config = dict(
    encoder_channel_attention='eca',
    fusion_encoder_norm_position='pre',
    fusion_encoder_head_dim=64,
    fusion_encoder_qk_norm=False,
    init='kaiming_normal',
)
Rows from block 4 of the fusion encoder of a small model that answers yes/no questions on an image's attributes, named by matrix and row number. Rows with one number belong to one neuron. Each number is 500 + 25 x the weight over its row's rms, rounded and kept within 0 to 999. All counts start at 0. Numbers have three digits each. After the name is the row's rms in percent of the matrix's.
Before each neuron's rows are labels from the 100 texts, of 14848, where the neuron reaches its highest value: "tokens" is the input token at the peak. Only what is clearly more common there than usual is listed. The data: aerial photos of the United States (SatlasPretrain). In brackets: how many of the 100.
# fc1: MLP up (fusion_encoder.blocks.4.mlp.fc1.weight, 1024x256), inputs 0-255
# fc2: MLP down (fusion_encoder.blocks.4.mlp.fc2.weight, 256x1024, transposed), outputs 0-255

tokens: "park" (46); "crop field" (30)
fc1.447 075:464486494496487468501523523534475503541517438520481482512493509528490521500505446505528519456498498508480483522495524465479515529493487537484536514497505452468491514526503504447480508494517492530498508528494491527518480553535508505507487501471443469520447496496475497510535494474484493503481507555462492452482509526527557525464486507560518509476515452499482492510549486448456515497504513504492485465471472513519484495532510465495510509471512461492446477532485512471526501501475503528520534540522520536493469501497475459504564418523524512497480495472499474523503518506507479498507481510467479490509479551467483479542469491506493517509483519479493514524498526504450511500520514496506493478507490498448473531525499496535515504496525524491543508515484436543473480512510515
fc2.447 127:492517505480460498521507508507538482514466500494478535496480458513447522451534455488481525487516496500485495471494468486538466514494527538544483473485512508499459484483473472500483480510472529494473510497458484471481511479481476512474529536492515543487514495502503496551510502499443501497532546479462498503525444504522454507533513483492493516553510512461488494515503484498506513478504459439510506508513497468522506505527514500466443469569472499534518477494483501489452501554494460514474473439507509502490546487498480514492465504500534518479497521499530492508494471481439503521527518517519499479500507490491501482519480523474464527477487479477495503542519473500502453469532507473463503470507502440468492540493517497478503515492461503463447531491483503509545470468502453

tokens: "road" (99)
fc1.20 057:553543517503481514485490482492531488486467552516514535489515519480486508483478533505458513536522528456533472510507499475531525491516531505495496509536496516481506471444505506510513523503476531524479484477511502490479491508525442523485496502503530520473497490484491454527494500523484531498532495470519491561493483467523474506550469489450511555471501492495459491484487481514563474507504474477497535573530493500476522491503504502481501482584460473509545503494515490528489459470546478520506453487497501528467516519502542524482474493521500529485559495497507549487467513443476455478502487498533505512463514470511507496475481495508490495528521505523504507469536518486504478494475503514443489492510516495508453492503474504467499500571470511520488485509513546510525491473493516
fc2.20 055:482520469498496530477511506487460515501531487512488496498528501531486515489551512535541493483506529489478487481472480522460475503509459513508531481526539506491489547534517537491477529498514484492492534520514466485552489497521548504517519517485495465530504536516483530522508476462479487489448495499516468493506510542524509501446520564540528510546561491532507512495511489469465505512453521506509470452488509486546442503487487497522522506465504488509443491524492474464501545513498478529530534529483511482520489484499518508476532503441519512535490505468515489537509487552523497525529474473482453469509515499489538504510512507482498483493495459503479471495463532514480508510513489492541522505511514474455528542560522508514482499473540505479518503566461456524501499508493513

tokens: "river" (29)
fc1.357 051:488505503500522534527474500493512496489495567514564526540482515522522502485507517512472503492480541484454496487500502522500489478476511472503448507514510493540493468495492480499497485528488496468540481496517469496444530488446497504505493486503502543437519478512530510456490540521492516525506501493528525506517506477463443462502513458461482487539469552478512515494526509565563529472485461509503497502527493515464505540522510524471477486556484497486555474511527497491477470494474536501486436499533510507489465489509470483543516530488471503483486530520487486537504493486494530473463471501494541497490494465452483528507563467512513506489523517516486488484519476511526503497474514443492480519474533499511522467484510525507523512510497504473487520446527519500512477491539521
fc2.357 046:486486462473486506496514491488447507506525479509486503502520522519499481537513526536540493507518537522497496500493504525445513498557500521485526518534516484510487521503506553510488513501517489525509521549523497537558484513551515495530520500486488478520509531517517513481490484483498503507469454509519506506487550540510537519456511564535540533501536506539496517492509494484475499507483520533503474471518502525540465480486478479526535519480545487465415479508506475495527542512511488523518536556490520505498502480475499518492518486452509496576512491479507490510464493538543480512511458472487477507483507517508506518490490531534520475522502476505493519478487515514480515540483477537531513513514520502455481541533489499503502503506563535503528495585477470511486506536497528

tokens: "park" (34); "parking lot" (30)
fc1.158 076:482509532468498531491459514510519472500470501505548498466527511567463478471501511496508499478503512464443539473497519500465485481470517518455510492540511489469544476542508535486470480504473539499514514568517493470474484521513477517509510489470497532477493514454490439490492515523476526489519489506474483433473534509484490499476488511493527497538501470533541520512517500505495513512470477520498517525481525517499524461520498513522479509568491504486521476491516495518524489469499510521465465505538540496462503449486465501498557487491493538481526526516518482470460491520507501491486483483503510496520483495528489521481509467484563462520551507569507513480489502489485439544483502468524492514495500439493482497505479521497500499513526494510499476520540448515464477511530500
fc2.158 043:477464468503493520510502508508452501492497469496479459502530478533493500519528496468531508500521504511499503467514517493466516504523472513475548493550504484482505568495511491502483473479534485505487476543508450499522496514537538511563519492446508484502502521473504541494520480504503484514472473529500506495444525513463544490448504565540529479506497503543520516508496465491436515513465497535513490427466517513494467488489468476530526504462525525485439440485493482496534491516503507535488516534485532471499501465450497515498548480453484495547493519482507493484515523536553515486502470521515487499518503533465512528502512500496517444490520453515499494504472513509495492526500503500535525497502527457465509509519510496499504490494512499510514513540481499494454496556493509

tokens: "river" (29)
fc1.526 250:490491480504522482523514471465529521517523543487517509510481504485523501499500522521496456482501480556519518470510466509509493486517501481546470502498450513538468501445480478512522527525506490450517475465517503535513515496505532481495534486527489502487550460575486523516471474476541506506497496476579459530550466462467467536505509507481473492501527535499485498490525513496525487492521527506509462491517452498496476514467473469509498507473481511511460519514488516480472519554483493475534513475473475481543508518542531493508463513463518505542528500479492533510525477485504525518521498503513524485454532487429519465501501490528436533466494481468487486490502519489513535491484463538485516504518514527506508493499539462480460474479478499486529519461477529489537518494489491
fc2.526 041:526495498507576522480509485507471522492504507498530479499515560474554468555463556531500472496495496501523492534507529529502548479521492441463533535518490502512526492505526531512497536476504472530529506501546526539491473511528481506508477446511512475497478481498524514449497497491543518508493459496518527490497530497490533510481496500490501499462503504518520515478501506520526478525508556570499479494511510510498505484477457495517560526464511475467496537517527474500511502464496546464513526546497489520493459506506522493498494503478460505492524461504470524487475509532518476480477472457492507515489490483516499512480517464528527515516512496509497483471495502490514554530458486529536498504506490581528498472486474497518480484499528499536531477534520504523455521531523547

tokens: "parking lot" (54)
fc1.67 093:529450479482520514498478459511510510498515512518544531502533518513502461488526527511519491504502509461488475499482544493462516511514533504486473522562541466472453493499514511549482496473475503457528521533495481466483478538502481496518490496495511536485462490417516494462475505509514510529515476521471526433488540495483496481497467502503533465540506486481524488517491446514508498505480444520493506519471549498478482501482474535498514523512501498483532506493497495489495485473533523481475465532540498519450505467461483498506520480481462494515505514537477494447467475501498507503481454445492479500453506505514479540512504503517523483529516537536511511498505507491440518536475514495489505506453500509479482503512465528525511465522531497523508466529583487500477487528514517
fc2.67 051:463496465482461509508508518501476495507485469512470508498518466519453525462554483500544524500515543499501496464485481503468482500530499536507513475538522506481484545498488511511470471515504502482469519534495472499538496487529511513538530529459501502523537543506488522536493485477469488505491491521487486494495509539510500506459527555545534515550553506533498502522506480477455516484467481491519481464500489481523449498510490479517499473513507512512437455504470492467499543554505474538504513503484531470504524471470490536503513494459537502547495532476541450517486466530524500522534484491497458475500514533485517507515494536496481462484491469494490493506466509512478462513516508495506523499503524431443501567531509503501502504478520512475507525567463476498517487514494479

tokens: "parking lot" (51)
fc1.665 075:511498518492481536454463538536511516505482499496491522527505521525484503488504525475464550530488484466533467507491514484518469498490542477493486500480562489494509508543479485515503463496483505499471502520510490460484556484475462537494453498461507514502488476434468493480512523541475523499520515514507523480483518484520491480521486476457518511516464479519505496525478454554512524458485477487487532563509546519499501455508510539477507456531513524483540480535527511505504463487541529509513464469468483526455496498505495524494514501517465527473487496533502503483498544492466478484475531495505477528489470486544517559469524510503531517511508546489513475508519485515485447484467505499468461454484534530496461462480466519454489524522498501511479503495541523494546514500512501
fc2.665 039:475462463461460506526516495484464482512506473496483510528523461532461478503540504515551512490514520510498520474495490494462515506565515521501515504553495479495478538488490504499485503510512513507497521556516465539548478527552517491534531519483488515515523546508514532497502475475489507502466473514501490504487507522502545495453521554540556510545531497528500491509520499471457514508486499509516468475502498508517471508485488467521505488495516492484422456506472507475539545534499481538505526537492524461512524499460477523503521471458521508596501536488517496497483474517532481511529470484514469501483512544484515504503491519511496489504492448501493524498480494528483488512486490524499512494490523457448476547535489497514502496483526527486508509568462482494505482527509496

tokens: "crop field" (75)
fc1.712 093:526490490523546498500544484481511520510522518477491504491464487472498510520481513501483506490490486515540489498465451511542531496518519470538488516476512535506468506469534483531519500470484505455498487424511529500496514482504489495472497505500486500502548446542481500512446496493551491564488530494533463526537478452506513523536491461499474510504505576489493467485505477523561493494524520484513496545516523470469490518433495497493523488491464514531501533505524508500510446520508503479551511496446501497499499506529547511517444521505515544518515465500477519498528481467483510490503509505545503501502523461482532490496493498503475549494476495473509499502517518490493495479498497493464517504525512537490492447445519468493432474503490497520494502466467547501532508482489486
fc2.712 048:518489512502441472538466482516487489471502502494504489521471469510512469514474517480465521533510490489516519511498546469457511505509537543463504528525473467520503481464457487493525471509507538510529480524506502517503500516509493482510495498492505546498495525455527490459486514532492500523494452504500532505462543487469538479503463455490533473487408508509481505479477534482528509491504471531474524522476472546464536507515501489502483532540531497439512498458483522550556473479498525500483460525507520501488488477471469548530499473516488504503507499545484489486502505478514519472521478513523533547474490522506498523517497494535499448537540515520511557494493472499509540523510516538468486499483498486535451476467466505481547492522544509499511491490520513477485476504530517

tokens: "road" (100)
fc1.57 063:503531505480511518502491464496549505497477535475507471537461472505497506502444505531538491495485483518470526540516519496523501454499509483532491518469496491517466512480523448483558475532544520486499517449483500500465526482485483548494539506569506504437523472526475503503504508482494493516546490444532505496513493483477444461507540489472444482534474553470487461491518507543536522454505489519550494485493490473482512560481531487502458498541477500509521480490505473520483498532531488534492494492517500513502507496491493520534486536488500466493480521488493463543497486509487515490505476491518532512502484479474539507517509512525451506442519473514468498528508522516538482491497500438508507512480502485513524494476503520489490521532470505534517526470517539457518491466506489
fc2.57 067:523465500493548518482511471486496526528533533508515514479496559482550449570460552522476460498482502538509491511518505496521491495516524485488510523476519504550493477484527503505512560505523496552532487490540552533470490485504493511488511443517499488488509457516527498471493501504547516494522485461546534530519490484478503525548484488480485513424500506507475505484464508524519475510527537529495465513525516496519484490486485514507523530467501500468465531530531482490472501479508523471510493532507493548482505513530542479466460486496469518493531472493479531507489524496505503483470469475481547495503512483510491494478506474526514544491495503467515462467508512503519530520453472522510509503522486566519494485489471484512456491543501502545521467493513501538481518510496548

tokens: "road" (79)
fc1.219 047:524524542487462509523449483467536504491497528486519499492529515513456532476467550491495499530474520493511524491509523517504550518497554499484437504520479475509516465514468474497535496523464540460486462492496507467461490523479467495499508514530548517474499514503521483514484499521483539499507524497495486508480484522506470502533475490456506537484512461520491502471522468499566523497500454487505500572507490486494501471543493464477461484557459458498532471514494497518449501486536487525499474497547519528477520522503496531455459459507470544508570482501482504495503491460483509496493538508508521484460492500487488483497504482505491517508523519530479536499512533507517511526514486521461465506516538483507511503539483507463489479525488519523468521480539547464541486519515497
fc2.219 048:476486458479499529486509500485457516498526483515488488502537514515498488517530527532557486487500535510500488492483492525451501500538483505491538498534507492498483543514519544495482517495512488511493527533521488519553487512540528504532519508480492466523513532518508521497503471478505505496464473505520477501487531536509537501447526568544533517514551490550507512498512495485469500513467525522512460452496506506542445493482474482526540508463525484485417482522502468473520544512514487529531540556484514481507494484489509507492525499445514503563504506471509486515488488546541491516526460460492465487499512513494524499501514505513509482497504469506482485493473514513482509536487479522539511510510521494456514540541498504522484500484552533493534495587478477518490501526499518

tokens: "road" (100)
fc1.326 055:504512539503459515539442497476548477468489536493558574516543522492523499481478521493480507537512502450479510480512513516520493534507538528533448495539473496488505430435494499525488503519459530483483475486517528472481530504507475494503497502491540532459529494473501467513487485519486526497518490468500510520484499458490440516530489464451488536477492504494494536495507518504559500475497485479505531572523504506483518504514477522514457513551493487523511475493492497498480476502499502507482446471508515535476515499492507493484482485519487522475519495503502542484453505489482494499509513529510529510451521504520477476449510497497498483503517522530525515496528473489505483518481466514457466481503502489505474487491484489443526478530430470505464523503554497508502517518508512
fc2.326 066:484519469516496531483508514470464498482519493501486481504532499524508520487537496516532501482508507495472496468470487521471496496501425511511533455528525527487514563535503507488488503482497487449488502515508452473560506499498571510528524511469488470520505533507486534523504474465489477507441508517510465491496498528506508497425531565533523489562532490536537526509524481489478497514442514502501481448462518485519450497483493475512524501454492499531476498506491489479519512519482471519520530502479506454524486494487525509504534505461517511538497516466504478517524493539527510526520490492492471484538513508484553500525513505462497464484499432507490481497470516503479501489512505487531518503496505461464535517546528515494489500442535483469510519518479457497497488529495515

tokens: "parking lot" (67); "park" (26)
fc1.119 069:533535495551511520461560482499493477477483516530475520492463480471519484495519458510486510502500551477490490502496455515538477464509511476513517507467519546525476489487544525510500512476471487547493516470473514493490492463463470504464519522491483529499479472484527480495460526517513464558498511473457533509491490469496515503527514485483483498535518584436500493521454544516516482519517495491489549524516543499477530521485566532480517491516516508521527514455530481501498465489485505503511473491496511508528477485520516477511478528515515501440491502515503507464528456499497489495513518495505504503519518450559541504489512506446495535531481514498529511508501464499503467516510513443466501469482484501502495488441497507525499505523461501515442467486490504514471490479494522
fc2.119 101:538494513535563500473499484501480507486513499494534476487503561477550487556434527493480486514487487502519492540511529517508528486482484469460498527480483502507548481515522509501523511478501470515524471477514533515475496510481497488501468452517500465495469481480501484452497514509538497500496486507522523501480533485471517499516467481472468480446462494498519501491489515536522482517523540536478511517506501524459543480490488504498536529456515497479535536497542494528527467449499543462503513528498484524495456532516523471503504509539449477478519449500466514480504538483513489474459505497486523530508476479524503515479524470516533505520511528498511488466515509489516551508490497511525488514480487574550498433488486493501495490524509485538507466458532518490459528525496550

tokens: "river" (40); "parking lot" (27)
fc1.68 071:515531522481477524465510472505510475446462517483511475459489524521475479472483546490513549506529529494505486505498497516520490448482528507494520492484489547492528505515521505483518487496466536517498491522532499458458478475512462518475496495503500519452522497482473436496477541542491537480533525477490491524495509533528481494514488507482491503491502528505513483481480524528575525503483480457514538557533513510492532512521548492488497455577485495493549453494524467534510466479542509529513452505464508499504515496519523516501474501507492560485524472522495473483487496494475479488493533513515530505528518465540507513471517477457510510512519484525512497513505516459503419520508500495481468495539523485549473479477469505471459499524494504528467489482510513481508474492528486
fc2.68 046:492491475487505514495510491484446514506525480517491495502529524515505475537508535536546476502504536510504500513491511528445514496547488509474532520544505479502501524510512546505491522506521487528511525540528494535538476516557517498532506495495490468518504533513515511473498491479513503499465448514527495502482546537499540510447505564539538512487527494547513516484506502478470502510477532543512467460499503510534468485484468485527544513466533485462425491509509470497534538502506502520528530567488519495501488492481507512489521497445498495557511491478507489509469499541544486503510449464482481498487512516509514512487503506532529477506501484505494503483480512512483527544473479534533511523513517511465496533532487504524495495496555536506535482587482476516476509537496531

tokens: "park" (47); "parking lot" (42)
fc1.127 121:512514549470460519472438513527497474488454493507515497505512494521484466500496496492509534522504552475462502490521536498479485492472521527472538495490536473492527495528512527498493478500472505540493520545488499471500518480489476541484472489469513489488469531426501469494514505506451500479506493510464515458459508552539501486500481491461509529529475489488533497514490473501497526504497490518517530497459530497517541482550533517507477462549522518479530467526508452528525508462509502501454481513558534510495501463456440509483529501529480497484495529509506479501447512536482510491470512478467510493502498500580502533485496484474524459515538500537489512512506491513504442525475504495533475489475514476509477510492459546497523537525526498506467476530518466518486497504513493
fc2.127 040:509516469501510512476510497462438494489536485486519498514514518498516496535506511531537474508508534509500497515477514552446524514523445519474541500539498491483523522516502536515516504482533485503523510525527475497547494530530535501526503501487478477501487555497523530480479494467497505505435463518537491497471538521505530500428498535527525479537502492549552503489527484459486500519473532560512471453469509501499495477477464496522534531451530477487490506488498470505552513492495500517507546554489512475519482498480506536491511493459499492561518483480498493506496486530529497514523455469475485524490511495496536515501512514501525462515501446508489508470483509503482553513459489511511526522494506500505501502544517507497518481458565508490511501546498473485466501533516546

tokens: "parking lot" (41)
fc1.181 172:486507506493478506483497526543460484502495433501500482488516495524495471497532489512502528495485497474491485473511504493457458508491495509475530495504539467481498529561504541498483489497467479531510511581502477488515495498512506520500484507459460497512462547439519475486513502501473474472475502532446525452464536528529524469462490527520543523540496496546542504523483464486460516506477495526508529480459533510506502456533503523521504492494535515475519498521515510496515488458489524500507517536499501498499466463471459487492561476514492487493502528512524477482460505525510486500488499497470464517542506529538517537507489505471560476526518515518506503507487469499474465526515501480546502517455508480495484507496463509523509506481535516472471470526506419512448498531516504
fc2.181 043:555485520499523484515515501527518488498495463484531503544474490479495496536453483471476514505470477483521495521538507509526521500504526467492472519477452491498490468499489487502522486492463500533494458506498507485455483516488484465487478483522513499470490452468521495492510518550494497500518524473518530520472501469497510500531486472475454514462458499476510474503476505490539501506560504493477547550494464525440575476483520484473493521520521481503536506473530495551546493476508503464461489511523476529473491525515469482530497522522465476472510442525461504487503525440493452472500523498522541521483507478507495526497479492501527544516515543510514520495540487489496510512501484513465456475484503541526475439479507489503495497540474506530445506477506554464495495504485507

tokens: "parking lot" (67); "railway" (33)
fc1.47 110:500498508499515508516471492517501507492495492531492512509524488515511464491475524527507508475490520466423518496516553498446499521476488475456520520517492463494537500536510502490472512524492485523531552541474489480474491518488478522508500493496540516476439527453507508478519517491476504490498471494464536481466520537472475453477498509480524515502487484507529514492501467496457545473484493550494504480480530502485501483556518517494483483500509507457513486504512481516474529480522499518448443538576513535505477479477425495512540520513453474476507524511509463478483498520493516491471494505468488491492471503519450531520535537510555458491547515533484518489494498521497512537490541457540496522466488469501523497522488538540539495481511508502487500506535460497490467516517515
fc2.47 064:461522497478475509513503519499513499515484506505465510512521465516456514460568484530526494470503507489486509457475464487486466519492476532542501477523517505478482539516487522489470513513496506465476562519485469474529510500532514501487527545476492520516529508526475520544523485470466507493492511509480472497521491521528464506466537546548531503568547487502522507532539495456461509491470482466521497459506513475540472522509494495515471474536479492532486476520473512473469539544497455532497513492489498478530507489477479496503529506467529520545489549484534492517497476538485489529543485509504442467495511502475500479521497510472475492495494467507477492531484508506482449491510515482514503509500500433459519547531524512509514515466502508453493521543463476527535487485501473

tokens: "crop field" (34)
fc1.215 108:516539502492459481471500514525495486507475478470435471501468500497471537506481471471503527530507497474560479567507509473540518483492529508507521512435511498496518497541516497489518475474524517559454480476468490486495499501508429545464451501497509484510491496494478476526552509521487530502528510515491486516492481523542529492528497490508467520440486482480442475492481510512504534500521462447491526532528498505488562522484537487487500477531483500540524470508519511545522471484522498494491502479459509540489526523505490518495491503521509518467501467514499494515511523483449453471497530527521501514546474505541484508507470495486474525484479494490511491534506505497502478481519522514471462458527483515520459504469502500463515510569471500529495522503497534486505508461491465
fc2.215 031:488483485531514516493538493456534514530523521506517491521513499505512458513501515477497462479446473528494507492515484484521489480507504434516490497474501505505468504500513484483494577507499492477501485470498521520506515474473538504488493468542473465503522440521508501508503488514543499494508502446545492512535490480510504476552510528490482543431541460502466506508492484539469497531520537484492492498507513503532472520483496494492509527426483528495441523529509478459490530487510491487519521505511476517511516538529512464506496529520494536528477491493480538498557508461545485497481532511518531479526545515483469472485518464488494561482478509495510487490493520513488517513464464545510489484527504560482548515495485490544431497518475507502514503470488489541509531486473495

tokens: "building" (98)
fc1.489 092:463481473489545491530532476476490533519532536507536503492523504502506511515510513524497430467465498544513508475490490538472502489524481466517477504526496507506479518471475490529495518512504468446532510509532507516533480480517561465505545493528479481508523482532503547490477466462551491499466494483556497513530473469461477505479491515495513511504521507528538511489536500486466485517499546511514462469502487486532443501469459483527496508450503512492476560513484504464482531521490508478526537515470488452534509499515526475492494509456481484565488501477497522512496494490535511521521483490507507489465530514431505473490507512532517482515522496481475476468476508508511530523471488532532541541506506518492526484530525449481459515461536485481525492483477480501517512536484520
fc2.489 158:538481513523545502477496479492479515494520501502530478492487555478548467568432536498477477514478496516525502540511535513498524490502504463471504533485475493517526468496520508512524522486509487538526464488526541533474485505490489493506463454525502474487482481492524492445488517517541513508499475502536522506487530478476531513512473483475467502436460500506506498483479507522524478509529531538485510532500500525480537477479484511497537539467522497470519537500540479523517478449508543465497500530503484531480482513524523478487481506526463486485521451505471502480492536483512498476466490486495536529496488483525499514482501477535536516507509538496522492459524504488513553517466480526512490514497493574544486445478477491509490488529518492539521471465537519495461519524490555

tokens: "park" (26)
fc1.664 074:507530526472464529477517491485503483448477490478509485481495495505490493476501535504508545483517520484502499486514506494518486465471512518518514511451514545504501520522529502466503483501472517530493517507519492477476506462475479522463522487515483518476492502490479461498513531505469497458500513482472485525521477547540480504516511495493486499512524548473500482503474516523545552503505470451521518530536478524513526525520570492497461497563473475511558485487533474514504484503512489528526480501479465494523529472524461510496510494506513541483485478537478478515519487496491457495468537513509493490545531447505532527485538476421479508523489493546497484533518508494520409536510480489505465498529531479536504487471486531484469515519480546539455457494480482489520469494520484
fc2.664 121:529488509516545505478492485495471522489526501502524480489501557474558476567439547514488477522482506507524497545510527519476524488505497468456508535498486482516535479508522523507515515484513479536532485498534527525491490505513491495518472466522494465499474504482517491447489513500535509505489461504527518503481551491477528507494476490491493503437470491524505506482480513516516485512516538560488504515503496526484523483483476511510538541461536489456497539501538481521528489452507540466506503553500483525489463504512519486496507507512464482496516452505473497490494542501525493474468483483482523524494492498519491515477512478536540495526516532512507490452507515492505558531474478537527487521496495575543490445491477495509487490523537512545531461508529503499461522534496558

tokens: "road" (100)
fc1.553 107:540491502499523485512505472463518474505523516475489494475534490492486508507477526461449477537479465510553523499504503499507519488498501488474486485489509504489537470474452478536492498531484544472478452503492516497510490510477499481526471508499506489523540521523524520515506452510554549483503509508547481527492530484477500499539480503483481495446475464513489502475469493506506482541487509485487506533501460500519514477476465464488509507496490524493498554505477488477490543528525488463497494488452484477487535534523510538455471510499476525532530477478517519486488513457503489527532530532559480546493522535504484477498460514543521492522493491500501483461467527481515556495495489563490468501557472536514507517512523445479479466494485454507513502491508560482524537511474442
fc2.553 235:470518504492455487522491520513538478499476497492479510522497435519450535417550452484507534492517486470480506463490479479512485509481500528528474467506503508466487518495465474492480465515485525447467518501456465464506518503486504495490515552481498538507515515499477496550507494501463489495503531514453479492503473504517469485499513490514509484561507502484500491517525497479482523482481458447511520495493499481491495525523527494489455459547473511539521468481460530487492502537490469528491485451503507465525516503486469513531508500513539503499476551508525481500518468496475506520528533532518469486506509513479501489521499523466464485493495489508491525541491483504494447469540530469472510486488505427484510530499522514492529512476467493454470531485473498483533472475509433

tokens: "river" (58)
fc1.432 048:508528490471481509469511438520498503495511510516532501509448535480503488507491522539531502498464546499511465521518475496483486451519523474491470555507514509546485488489483509479540462474498502513516525505522502540475480469520504510472516488543538509440519498494464463480476518508512504483503495471505478556510501508498465483497481498509475547477518540488448464496476538531536538501509507492499538529522488500489552489463542480484475540546496464496518472469557501509519478490503496509543514537490498500509490493483489496494480528477508525516477467510494507501493502461493442472503491489500501501493532479464518519484501493482482514504510505529434513494536521475471465560515464475464458510547533497542494481482473474506432521543489545539501472500497468494506487480517508
fc2.432 043:482506462480484510494510500497452502506503477519485498497523519520482487516524514542553500498520542490495498499479488532452490498545491524496525515534511492491492511515509563500465516499518492534497537553518483517562485509558508500513509506480504470539509544513503509497506490472488501500471473521503474487494539550511513520447521585548536527527552496535510516490514498489460507497472518511503475463497501513548462473496475494518526513488529471480421478518492463495504555527506480525528524542489525508514494471498504508490529503448524498551502495476522486518477490549523483513525463454483464498484509511502504506501497520513521479511504496503485508494484505499474511536497476523531511513515514472460494560540498507513499501484546530482523502592477470520488507520490518

tokens: "parking lot" (30); "railway" (27)
fc1.198 057:514513533499455520487465527498531521452476517497534487484494512495491474457492522489515508466496521531459465466517492497505492474490563487502501506464528545519498535527508497543535466514472504508514513508516474477479487457464471525477502495527505532441521491462493482490482534506456484482512518493467478472497479533533449464528505508454511525523510529486501485529513489509545549510501458484531520518504522538483521512522555511475490498582502494481544466508529474521480486496512503502514451511502490503482534484514474514510516522510481524484513498528487514507490498495461485489466533494496484483495549467513532514482489454432485512516510515524464498505526482512522420518487508497494456503493512473531484493490485554502511512505534546498451483488513502457543483502525507
fc2.198 044:505478482479516515479499490495442523506541509528506486489506550503541469564485537544537471515486539505512489518506509526457504504548507499471524536517518485539499492501532544515493536502523472538531520529530529557521485518547505502512509487490504471513509514507522503460483493489549517506487449501542520514476536523509541532465491544523535523479513498546492505473482514488494492497498523555488464477500502527522467478492469504531537541479529488450439483506521469500504511468520518501525527575498504529489492492513520502494513487459483495540516479498481492504463506535524489482500448468483507506488501489520500515498501521537530480500512499504492493478508518489500543546470477533525518507519510530506487524507479504526494503518553528529541476563489485528473509514497552

tokens: "park" (61)
fc1.238 101:460530537458468497495464539519474495509489473516482489485513488514455498478511465532507529511495491481455491505509535484468481505469485555475535484506529500463533495557512499485490500518492486526498548521470480497503471521503504535478478515497511488501463532465505470550554497489474492458506484522434521461459512535509503467506478507515522541493486474522544510508516521487455545499499512494523530501470540483525501490586520479518473494515532507495522492492504504518487493451520511509456471518532524509517489487458465479483551444528516501483503512506537481506481528501508495498484522534461477510535479525556486521508492501477554473495543522516486537535483489502497481514524484473539502516503469447497492540489500509491537491504508485469483499507469441520484506486506492
fc2.238 034:500497483511470507533536502518552489515485487492476527553500431538475519469544478487495512458514470492493513455490459469510463504524491485541507481507513494492464530485484493498477502509486529484486498492483472488539491493491524478519543512482493521499538469531516533543528477480480494502502530461518450514514460513522513474508547525532556503542563505491502505522512496462494503522484486461519492471491494491536485497477516474489494478526473515527465492508470494473513534549522445512496510467517501480538525534470487503500511505484541533527470517488509514515511470523520481520538519477545492477524528526432507489542481506472475551483486465509484499552496499509490463491488488474482503488531512465443525549515510500490504489480474500447469533517460513508529475486487482

tokens: "road" (100)
fc1.175 048:534517510501500509503466488480526494535506560491521547539516496515489502482464502522513522527514509487527517506503477510524477513543511502536438486515506502515522496458474473566508492505481542470503466490483499482458512480512490475524500491492531534496549510537502479536497486498462575486533503487545498527535521439493425544510520468467513511488470492505475534508529490552559506474510490493481478569539479489494517491504463494497479507511502519520542482543485502509472482537463499511492477472510482505474524520497465519498466518486493512526525508511549517533504514471451475524520498502547499500469499492495471515478525484539513513502528504482491500493523522500514502489468463511484459500542502466476505538496472486448475497536461480512492532507514521506537519499507469
fc2.175 051:470497459479492518495516506489456507504519484520481500498535509524484493508541517530553490489514536502491498492481490522454497504538478514497530499537520492494492531519513542497475521508516485508495537535517486518555494511550523501520520506481492475535513533531499518503499476478499497499466472512512480498497527541513521514446527573544542519526556495539505517498521494477461505507464520517514464452501506500548442497491476485528530502476521488489425480523489477478505550515506483534532541541486521489513498481481507509492529491445518500560498518469521489521489484556541489518526458469486461485494511518495513501499509515507510475502494474504487495494469512516481503535491486518537518516513520483453512550543505508519494503481548529485531505586468470525496507520498516

tokens: "road" (100)
fc1.520 047:508490498469529502455456434489505478502470514510509500525492509507512465457472509514542510506499531529479466512527484487535468460522500514536458523520538533507465507442532458515546502506506545475488539492512518515498519490554509524505555501537544523467489492521447444491463493487501536489511433480521461511529499479524480536481495516472499517497492545518454467476500539535537500468507482485519487506510468501504507532470516457525460542519471492507497485500513466516512503528511499519514507488504458490488509472484521538505493504490531507524498487517495530510472485508502479500517451504534510502472542508488481500540493499511469458484515480527445500508514517473488491533519436498499493538550504484493471501486477489492459512547492514528510501551493516518498506478508465
fc2.520 051:467495460476489524498518503489460508507515488517484503500534504523484494504541515530552491490512535504489497490483489517457496504537487513497528496539515494492487533512506542497476524507515489509494539537517487516552494508549521501519524508481491481530519533531501518506501473479498498498468475508514481498499526536513521513448526576542543522527559494541501515498520494477461503505469520514513462453501504499549444501492476482529525501479518487493417480521486476477504555521507481536530538536490519488510501480483505511493523493439526502567500517469521486521490482551541490520528457466487460483494514519492511500499509510508506478498493473504487494500469512514480502530491484521534519514515519484452515554544507504520493502477547529483530506589470470527498505517498513